python train.py --bottleneck="vq" --encoder_depths=[3, 3, 3] --loss="mse"
Rows from block 3 of the encoder of a small image VQ-VAE, named by matrix and row number. Rows with one number belong to one channel. Each number is 50 + 15 x the weight over its row's rms, rounded and kept within 0 to 99. All counts start at 0.
After each channel's rows are labels from the 100 images, of 14848, where the channel reaches its highest value: "responds to" is what is common among them. Only what is clearly more common there than usual is listed. The data: capsule endoscopy frames (Kvasir-Capsule).
# convs0: first 3x3 conv, stride 2 (encoder.blocks.3.convs.0.weight, 192x96x3x3, each kernel summed), inputs 0-47
# convs1: second 3x3 conv (encoder.blocks.3.convs.1.weight, 192x192x3x3, transposed, each kernel summed), outputs 0-47

convs0.70:13 55 60 54 47 50 27 39 40 54 28 39 38 46 51 42 59 70 58 60 54 60 51 56 45 50 41 46 52 43 50 49 52 50 59 28 07 53 44 55 52 46 28 51 51 40 54 38
convs1.70:46 59 57 26 57 42 46 50 51 55 43 79 53 67 23 58 58 51 21 63 49 71 64 63 37 68 29 41 19 36 44 05 12 53 51 28 52 65 50 42 59 52 39 57 46 37 44 48
responds to: finding: blood fresh

convs0.155:63 45 50 47 60 42 57 71 41 52 39 17 70 77 52 56 67 55 00 47 21 69 47 40 61 50 62 50 49 53 49 53 65 45 37 28 51 21 55 56 56 60 79 47 51 60 52 56
convs1.155:52 41 40 32 69 00 50 47 44 52 42 59 23 81 48 29 42 50 49 69 47 50 61 54 47 38 40 52 46 53 54 44 48 37 22 49 63 44 56 63 53 21 61 52 62 49 55 56
responds to: finding: ileocecal valve

convs0.94:46 56 61 40 57 53 37 41 57 53 41 44 44 55 58 26 88 45 27 49 46 69 93 35 79 41 43 46 96 89 44 45 28 54 65 51 47 55 51 53 36 24 25 50 50 31 51 52
convs1.94:40 57 45 64 53 52 36 32 40 37 43 53 40 71 47 33 54 47 69 58 53 26 99 48 18 52 44 49 48 66 48 61 58 27 34 30 52 44 57 61 43 38 62 30 40 37 52 32
responds to: finding: blood fresh

convs0.153:53 37 37 56 52 44 43 34 46 79 63 55 63 54 50 24 26 37 52 63 29 43 50 67 55 73 43 31 51 87 15 44 32 24 28 41 36 57 50 46 53 84 40 55 46 50 54 42
convs1.153:42 24 44 49 29 44 45 35 67 69 47 44 51 19 47 37 62 53 66 05 51 55 19 41 57 58 15 49 29 51 55 36 42 62 46 38 18 54 25 32 20 44 40 45 54 49 48 54
responds to: finding: ileocecal valve

convs0.15:50 57 46 61 56 50 48 44 42 50 52 49 52 63 52 48 50 47 51 51 37 60 56 55 54 50 49 54 59 55 57 53 52 55 50 54 55 45 80 99 60 54 56 48 91 48 58 35
convs1.15:48 50 52 56 50 28 51 45 51 48 55 51 00 54 52 49 49 15 50 51 23 55 57 51 49 48 53 59 52 54 50 50 51 46 39 58 63 48 44 49 54 08 53 49 50 54 65 47
responds to: finding: ileocecal valve

convs0.173:51 52 49 56 39 50 47 66 39 46 49 52 50 74 50 49 55 43 51 49 42 54 60 57 50 50 56 53 50 52 57 48 51 49 50 85 71 50 81 99 59 48 54 00 70 47 57 47
convs1.173:53 55 51 55 48 46 50 43 52 48 51 51 00 56 56 50 45 23 50 47 25 63 56 50 47 49 54 59 53 63 57 52 52 36 48 59 62 44 42 49 54 00 53 47 50 54 69 46
responds to: finding: ileocecal valve

convs0.10:90 69 63 53 55 56 62 97 70 46 47 48 77 52 64 55 74 38 17 59 29 57 65 42 64 63 46 41 48 52 37 56 57 35 19 46 36 35 50 51 68 48 55 54 52 70 48 66
convs1.10:73 67 64 74 65 51 27 62 47 32 47 54 35 99 40 28 38 51 74 50 63 46 79 44 41 42 48 48 45 52 57 56 62 23 41 55 65 36 87 57 60 34 84 68 61 42 49 57
responds to: finding: ileocecal valve

convs0.158:54 51 46 59 56 50 50 49 35 41 52 42 50 51 57 47 50 36 51 49 26 50 55 40 50 50 46 54 50 52 53 52 46 51 50 99 99 49 74 68 53 57 51 42 64 44 50 48
convs1.158:47 55 50 59 50 49 50 43 51 49 57 50 00 49 52 48 47 25 50 42 30 55 51 49 49 49 58 68 53 88 53 62 52 43 57 57 54 45 48 49 51 01 54 50 48 57 65 49
responds to: finding: ileocecal valve

convs0.67:50 67 47 40 15 51 44 49 42 56 57 54 59 94 46 58 65 40 47 50 42 64 57 59 51 52 58 52 59 69 65 63 64 69 57 51 48 34 77 99 68 52 63 27 74 47 57 44
convs1.67:50 50 52 61 51 19 52 43 51 49 53 51 00 51 53 48 47 13 51 51 21 58 57 51 49 46 48 57 51 53 51 51 53 44 37 55 57 51 41 48 55 10 51 48 50 55 56 48
responds to: finding: ileocecal valve

convs0.161:54 46 31 45 70 45 40 23 18 06 23 59 45 58 33 02 48 43 39 48 38 51 86 63 62 46 45 53 68 56 37 29 39 09 36 46 27 38 22 52 40 55 48 51 54 53 52 33
convs1.161:35 30 50 49 38 36 52 22 60 62 34 60 46 42 45 59 61 43 63 22 48 44 29 52 65 24 17 49 45 53 60 32 65 54 50 40 22 50 18 08 31 37 45 30 57 53 42 50
responds to: finding: blood fresh

convs0.159:75 59 49 66 70 50 63 48 62 58 51 66 63 75 57 53 49 58 75 48 49 69 57 54 70 95 59 63 56 49 68 49 53 53 50 63 69 76 66 68 77 70 49 69 60 49 49 61
convs1.159:49 52 47 62 56 26 40 47 49 58 62 52 51 54 51 52 44 09 47 51 40 66 52 66 53 49 50 94 50 77 47 66 65 53 45 61 62 72 44 49 65 27 43 40 60 39 61 58
responds to: finding: ileocecal valve

convs0.97:54 50 53 49 38 50 42 58 12 50 65 72 49 20 57 48 45 47 56 49 48 39 52 52 60 31 56 54 49 51 56 52 48 55 50 99 66 49 26 49 11 46 49 47 47 35 50 50
convs1.97:51 61 56 57 53 58 46 32 64 46 53 47 31 43 55 46 47 52 50 24 42 55 42 27 44 48 56 71 65 99 68 97 50 46 50 73 48 54 42 46 56 37 51 57 51 69 50 48
responds to: finding: foreign body

convs0.132:59 50 32 42 61 47 38 59 47 41 56 41 80 58 60 50 54 00 49 83 17 58 47 57 62 49 53 41 52 50 17 53 57 54 29 51 55 45 59 51 73 45 47 56 77 47 54 52
convs1.132:53 69 61 44 63 40 23 79 48 29 46 76 37 61 48 52 51 43 45 42 56 64 69 55 49 43 74 47 50 56 47 52 61 09 78 61 86 11 65 53 53 45 48 47 58 59 56 42
responds to: finding: ileocecal valve

convs0.160:62 44 53 58 47 63 56 38 60 40 58 51 28 24 50 40 62 95 57 51 55 45 63 57 47 65 45 29 35 53 48 52 53 55 60 18 23 55 16 14 56 45 38 53 00 43 14 48
convs1.160:48 46 36 21 58 47 51 43 21 58 53 52 51 47 19 68 54 42 44 75 34 33 32 52 30 72 22 58 15 20 33 38 36 58 39 07 46 71 55 58 54 51 48 48 44 32 43 45
responds to: finding: blood fresh

convs0.107:45 61 44 53 51 42 49 48 57 00 49 55 34 52 61 35 28 62 44 44 57 42 54 46 31 64 31 53 62 34 32 40 45 42 53 37 51 40 51 40 45 44 55 49 44 50 55 57
convs1.107:22 40 44 34 64 48 59 34 16 62 54 81 52 45 45 50 60 46 62 62 41 44 42 61 52 29 27 49 42 33 54 23 53 99 21 44 49 54 54 34 42 53 47 41 41 37 46 43
responds to: finding: ileocecal valve

convs0.4:56 65 57 50 54 56 57 36 99 60 49 75 63 53 57 55 66 45 89 96 56 55 63 69 56 74 43 68 56 51 66 44 51 55 52 50 53 57 65 44 84 75 59 68 63 57 51 46
convs1.4:58 41 45 55 52 37 31 52 99 64 50 57 48 49 05 43 62 50 44 49 48 44 51 75 59 49 59 60 41 39 29 48 29 39 48 51 53 60 75 66 69 42 46 50 35 48 52 65
responds to: finding: ileocecal valve

convs0.169:47 58 51 10 57 50 50 61 49 61 53 51 63 93 50 52 50 25 46 51 44 56 50 48 60 49 53 54 56 59 49 51 50 52 51 49 52 00 95 76 54 54 65 07 77 49 61 36
convs1.169:48 49 53 51 45 22 52 41 52 47 48 51 00 50 52 49 50 24 50 52 21 58 58 51 48 46 51 50 56 51 54 51 52 36 37 58 64 46 46 48 54 00 53 47 46 54 59 45
responds to: finding: ileocecal valve

convs0.108:51 50 57 46 43 58 63 42 23 57 33 61 48 45 70 44 62 56 57 53 53 52 56 63 38 56 00 29 53 77 47 66 01 57 72 47 42 47 42 46 57 49 58 51 48 51 49 64
convs1.108:51 46 54 29 62 49 57 58 55 48 49 79 51 81 42 32 52 50 36 57 52 42 72 51 62 69 87 42 26 51 31 51 38 24 37 42 56 33 52 63 57 48 48 37 26 43 45 47
responds to: finding: pylorus

convs0.21:48 57 55 49 39 34 35 63 39 58 22 41 52 49 48 43 49 84 51 50 99 46 41 23 44 58 60 50 49 66 54 47 49 54 21 49 53 46 45 51 57 55 65 25 48 56 55 36
convs1.21:55 44 47 55 58 50 52 60 00 51 54 52 50 44 52 58 46 50 46 63 45 56 53 52 61 61 49 74 47 34 49 53 54 69 48 59 69 53 45 46 53 55 25 49 62 60 45 64
responds to: finding: foreign body

convs0.191:55 41 56 11 23 51 48 98 47 51 51 42 64 87 51 55 82 38 34 50 47 55 55 67 56 51 50 63 58 57 56 54 49 50 34 46 42 23 66 50 54 45 58 11 55 50 60 55
convs1.191:55 68 51 49 54 13 46 48 50 49 38 48 00 64 52 55 40 25 47 47 37 83 72 59 45 45 49 53 52 59 56 62 47 25 49 54 61 53 45 44 53 23 51 43 45 39 52 49
responds to: finding: ileocecal valve

convs0.30:34 38 45 99 49 58 54 42 52 50 44 49 49 44 19 56 47 57 49 50 49 31 48 47 36 50 48 27 42 44 20 50 51 51 99 35 37 68 47 40 46 48 45 63 45 47 44 50
convs1.30:33 46 44 52 60 36 48 41 41 61 74 48 53 44 00 53 57 41 45 50 36 51 44 53 47 48 32 57 46 49 41 51 48 59 35 39 37 63 51 51 43 50 45 49 46 48 38 53
responds to: finding: pylorus; finding: foreign body

convs0.105:50 59 61 27 37 50 36 96 51 54 51 49 65 52 57 57 78 23 59 60 48 53 37 60 47 51 40 57 54 53 45 51 24 48 18 52 45 50 61 50 70 50 55 25 64 52 55 52
convs1.105:51 75 59 42 40 30 32 58 54 49 40 55 14 50 55 48 44 26 45 48 60 83 72 60 56 41 61 46 50 49 48 51 52 20 74 65 59 35 50 42 46 42 44 38 38 36 45 52
responds to: finding: ileocecal valve

convs0.112:53 57 47 53 50 52 71 89 23 58 81 65 49 22 55 00 68 60 37 46 67 54 50 55 58 51 29 65 63 86 43 54 34 48 54 33 35 58 37 44 58 34 49 49 47 75 44 55
convs1.112:47 31 66 66 50 58 50 52 42 57 46 49 44 45 20 54 57 46 95 43 51 37 37 40 35 42 55 50 46 49 56 43 76 52 36 38 55 49 89 58 35 52 57 54 37 19 46 49
responds to: finding: pylorus

convs0.154:42 52 63 53 56 45 74 49 52 48 69 65 58 36 21 38 47 47 21 57 39 57 81 48 49 53 61 64 61 65 71 96 41 61 23 39 33 31 52 44 36 67 51 60 46 68 50 36
convs1.154:28 39 45 41 53 32 55 52 70 77 37 41 50 35 50 54 70 54 65 28 44 45 35 65 50 25 27 53 34 40 53 30 72 41 46 27 15 58 64 22 54 44 42 41 61 44 55 36
responds to: finding: blood fresh

convs0.65:68 78 47 67 52 67 44 88 63 65 36 40 51 47 63 57 99 78 44 49 33 64 39 63 65 49 69 44 44 73 66 57 20 42 35 49 23 40 42 61 72 78 56 47 50 62 52 40
convs1.65:71 53 60 87 60 15 36 67 48 63 45 65 25 72 51 60 43 57 50 43 50 56 99 58 35 65 47 62 41 41 69 63 47 40 43 38 49 53 53 46 64 36 58 45 54 43 56 53
responds to: finding: blood fresh

convs0.139:56 52 53 00 00 50 48 60 49 50 57 56 53 68 51 50 54 39 48 50 51 52 52 49 47 51 65 52 54 56 51 53 52 50 49 59 58 50 72 51 50 48 51 19 54 49 53 53
convs1.139:54 55 63 50 46 46 46 43 56 49 45 42 00 44 54 50 45 28 60 42 31 99 66 50 46 36 51 51 58 65 62 55 52 31 65 60 63 48 48 42 50 40 52 47 44 47 55 43
responds to: finding: blood fresh

convs0.60:52 41 38 21 19 52 24 50 46 18 65 54 59 35 56 48 50 00 51 52 49 43 45 51 28 50 60 49 49 65 43 50 52 47 31 49 43 49 49 49 50 29 52 51 58 44 55 52
convs1.60:51 48 68 51 32 52 36 69 53 54 38 49 50 44 49 46 47 42 60 37 47 87 62 58 56 31 63 46 54 53 53 51 62 40 67 57 50 49 48 52 44 50 45 44 54 44 50 49
responds to: finding: reduced mucosal view

convs0.75:50 38 50 52 47 52 54 38 50 50 47 53 47 20 46 52 48 56 44 46 50 38 52 45 44 52 48 42 43 56 41 53 50 56 59 38 27 50 15 09 49 47 47 50 00 50 00 49
convs1.75:27 44 46 45 59 51 57 48 04 47 60 50 54 42 14 48 51 47 49 55 49 29 36 53 44 52 38 54 44 36 26 49 45 66 34 23 33 54 55 57 48 55 48 52 44 30 25 56
responds to: finding: pylorus

convs0.85:51 53 48 46 52 50 48 52 49 49 43 45 57 62 57 49 49 23 52 50 38 51 50 49 54 50 45 55 50 53 50 50 28 48 45 99 84 47 70 69 55 61 51 00 65 49 52 50
convs1.85:45 58 50 55 46 45 49 44 51 49 50 48 00 50 58 51 48 27 51 45 31 56 54 49 47 47 55 61 56 73 54 56 53 30 55 64 54 39 44 48 49 01 53 43 45 54 67 49
responds to: finding: ileocecal valve

convs0.106:48 51 42 00 59 49 42 45 53 73 53 30 68 68 61 49 47 29 26 52 49 68 68 22 54 52 63 57 74 38 34 30 60 36 52 45 61 32 60 47 43 43 43 45 53 38 49 49
convs1.106:47 81 51 43 55 12 45 49 42 29 46 58 19 58 54 54 38 35 42 48 56 76 61 61 47 32 48 43 49 59 50 56 50 26 57 48 68 48 47 43 42 39 66 56 38 54 57 50
responds to: finding: blood fresh

convs0.130:59 54 63 52 50 46 42 58 37 57 62 56 28 22 29 89 79 32 38 55 42 46 48 29 55 24 59 34 45 60 32 43 28 39 34 48 44 55 37 48 40 43 56 49 46 35 54 49
convs1.130:55 53 49 65 64 41 42 45 55 46 49 54 34 73 47 42 21 42 34 38 53 47 69 43 21 80 40 51 53 58 69 57 51 43 35 35 36 36 43 82 63 44 67 77 51 58 51 53
responds to: finding: ileocecal valve

convs0.179:54 14 40 48 43 57 32 34 69 29 52 39 32 45 49 68 48 58 50 43 53 58 44 35 38 55 79 04 42 34 32 50 68 42 51 50 48 47 49 46 21 60 44 49 33 24 50 49
convs1.179:36 45 38 44 41 54 61 57 20 57 46 40 50 41 48 22 55 58 33 56 47 00 42 44 36 64 54 66 48 23 32 48 47 56 33 58 45 59 49 78 37 49 30 46 36 54 42 49
responds to: finding: blood fresh

convs0.22:56 44 45 54 51 56 56 53 61 33 80 41 44 36 56 35 53 78 74 49 41 70 34 59 56 42 34 27 58 68 40 55 46 52 59 46 33 57 48 46 48 44 34 49 45 62 48 40
convs1.22:36 17 55 26 45 50 31 44 41 79 52 53 51 51 43 84 35 51 58 59 51 40 42 39 49 79 21 50 45 13 47 24 28 71 29 51 56 68 31 55 33 53 26 47 62 35 46 43
responds to: finding: pylorus

convs0.176:49 34 30 41 59 62 34 08 34 44 25 45 45 36 47 25 45 28 17 45 20 46 52 33 49 73 60 48 55 60 37 32 43 27 23 40 45 43 37 44 48 66 41 46 62 31 59 36
convs1.176:52 25 50 20 54 46 55 48 51 50 50 72 47 50 50 52 27 44 00 25 55 33 41 57 58 46 37 52 30 51 56 29 50 49 12 36 25 34 16 63 59 37 39 54 62 58 48 46
responds to: finding: pylorus

convs0.136:42 49 60 37 57 39 31 36 29 32 23 47 61 72 56 38 54 50 36 27 61 57 72 45 27 65 48 69 67 27 47 30 75 41 49 41 70 36 49 49 51 79 55 47 49 70 55 59
convs1.136:58 34 30 55 91 22 45 55 27 51 53 59 41 60 43 50 18 50 45 55 49 57 50 69 44 28 39 52 43 53 41 49 47 45 25 43 36 32 22 53 68 41 32 45 59 73 52 62
responds to: finding: ileocecal valve

convs0.128:54 47 46 62 50 48 51 49 49 50 53 51 47 51 60 49 50 71 47 50 50 58 48 46 30 46 49 57 53 51 56 50 52 50 61 49 50 50 48 49 62 81 50 50 48 49 48 51
convs1.128:36 49 48 46 53 28 60 49 00 50 99 48 50 49 00 51 58 46 49 54 42 53 44 59 48 38 45 88 50 49 35 48 54 63 44 44 52 60 50 57 47 50 53 47 51 45 49 58
responds to: finding: pylorus

convs0.122:48 47 41 67 49 49 48 43 49 50 51 54 38 48 44 51 49 93 47 49 49 43 50 50 40 46 49 42 39 54 46 50 51 51 71 37 35 50 47 49 51 46 49 50 45 48 44 50
convs1.122:40 48 48 39 52 37 53 49 15 58 99 46 50 50 08 56 48 49 49 64 39 51 41 53 47 56 39 66 40 45 36 43 49 61 41 43 50 63 49 52 44 50 47 41 50 45 49 54
responds to: finding: pylorus

convs0.20:64 92 47 39 54 46 36 48 64 49 32 35 53 58 48 56 65 55 64 42 52 66 76 46 49 54 71 57 65 47 90 15 44 32 48 43 48 50 48 50 66 68 74 51 50 58 48 68
convs1.20:41 35 64 49 48 13 38 49 59 58 33 54 11 45 64 41 32 43 28 24 41 31 32 43 65 34 39 54 33 54 50 48 36 46 33 40 45 57 52 50 55 21 38 37 42 65 56 54
responds to: finding: ileocecal valve

convs0.73:58 76 44 71 48 47 19 64 32 41 34 37 70 68 54 57 87 46 55 60 36 62 56 60 88 35 27 56 65 59 65 17 16 53 16 49 48 34 54 56 77 62 56 44 58 55 60 48
convs1.73:53 34 56 68 19 35 32 74 63 53 50 30 46 26 52 14 29 54 70 38 47 50 59 57 55 48 51 56 58 56 41 61 54 56 37 55 50 34 46 30 52 32 29 06 62 40 52 48
responds to: finding: ileocecal valve

convs0.35:49 54 53 65 48 52 30 84 30 65 48 42 44 54 51 21 80 38 56 49 30 52 60 54 62 50 74 49 52 45 33 60 35 65 43 52 34 59 37 50 64 14 48 51 46 42 49 55
convs1.35:71 50 50 66 15 59 25 46 56 58 48 42 49 45 54 56 54 48 74 35 48 60 67 45 14 50 55 58 65 80 63 61 72 59 46 44 55 59 18 60 32 50 36 52 32 47 52 44
responds to: finding: blood fresh

convs0.177:52 49 52 25 11 50 48 72 47 50 50 50 57 84 51 50 59 38 51 50 49 53 51 51 52 50 53 51 55 54 49 48 47 48 39 58 58 46 84 63 60 55 56 00 72 50 60 50
convs1.177:51 60 53 49 46 45 50 44 53 46 47 50 00 54 52 52 45 17 52 48 29 93 66 51 46 42 54 51 53 56 59 52 50 13 54 59 63 43 45 45 50 20 52 43 47 49 63 46
responds to: finding: ileocecal valve

convs0.66:65 31 47 47 44 50 44 64 24 60 67 00 59 38 50 53 65 27 44 55 42 61 13 45 69 51 18 30 46 24 23 23 46 43 20 48 34 48 41 48 53 24 57 49 47 45 50 49
convs1.66:89 45 68 52 55 68 28 66 65 39 45 52 39 51 36 49 45 51 71 10 50 48 49 45 48 46 82 59 43 62 57 56 66 18 41 72 61 35 62 49 37 31 36 28 63 35 52 55
responds to: finding: pylorus

convs0.50:46 71 48 52 44 54 64 66 79 62 43 53 45 37 68 57 67 60 56 40 53 65 42 40 31 46 72 57 41 53 67 42 75 53 88 45 44 56 50 44 70 80 47 56 49 72 47 55
convs1.50:38 05 69 46 43 59 60 43 39 64 50 44 44 34 20 64 47 50 68 31 41 35 34 66 38 49 42 65 38 48 35 48 56 72 37 11 32 62 59 53 48 41 35 54 41 29 54 43
responds to: finding: blood fresh

convs0.164:58 53 47 77 99 50 56 36 52 44 44 36 63 60 54 50 52 50 59 53 33 54 59 44 61 54 51 51 55 47 65 46 46 49 57 76 78 68 94 87 67 60 50 76 85 49 54 57
convs1.164:50 52 49 64 52 37 42 45 50 51 66 52 51 53 51 52 46 00 50 47 30 67 54 53 49 47 53 81 52 84 45 63 59 50 37 56 59 61 44 49 58 21 57 46 51 45 68 53
responds to: finding: ileocecal valve

convs0.57:46 12 23 50 64 39 16 31 34 59 39 25 47 55 35 38 51 38 29 38 32 62 58 62 52 49 59 51 60 57 26 55 65 50 39 54 68 35 46 54 48 22 73 48 35 63 48 48
convs1.57:82 55 39 42 48 43 06 49 29 39 45 41 45 41 56 58 61 49 79 58 62 56 41 47 42 41 70 48 19 68 45 46 55 32 70 36 68 45 59 84 42 34 52 43 48 44 52 48
responds to: finding: pylorus

convs0.83:54 50 61 41 47 35 56 48 47 32 36 27 11 41 46 48 53 47 29 41 47 54 53 47 42 24 55 45 36 31 52 52 75 37 23 34 39 37 37 53 35 43 53 42 24 46 48 52
convs1.83:62 83 34 44 68 32 13 48 32 55 44 57 48 68 60 57 31 31 49 48 60 99 60 55 49 57 48 54 39 64 56 46 46 39 37 33 52 49 42 58 67 47 55 50 50 45 58 52
responds to: finding: pylorus

convs0.9:34 33 50 99 50 60 53 49 50 49 40 50 47 11 38 51 50 57 49 50 49 22 47 41 43 49 48 27 47 46 24 48 42 50 93 28 23 60 45 29 44 40 37 61 43 48 38 50
convs1.9:31 41 46 49 66 45 50 40 37 57 72 51 54 44 00 51 57 39 49 53 39 50 40 53 47 50 32 56 47 46 39 49 47 61 35 30 36 58 52 52 45 50 47 44 44 48 32 52
responds to: finding: foreign body; finding: pylorus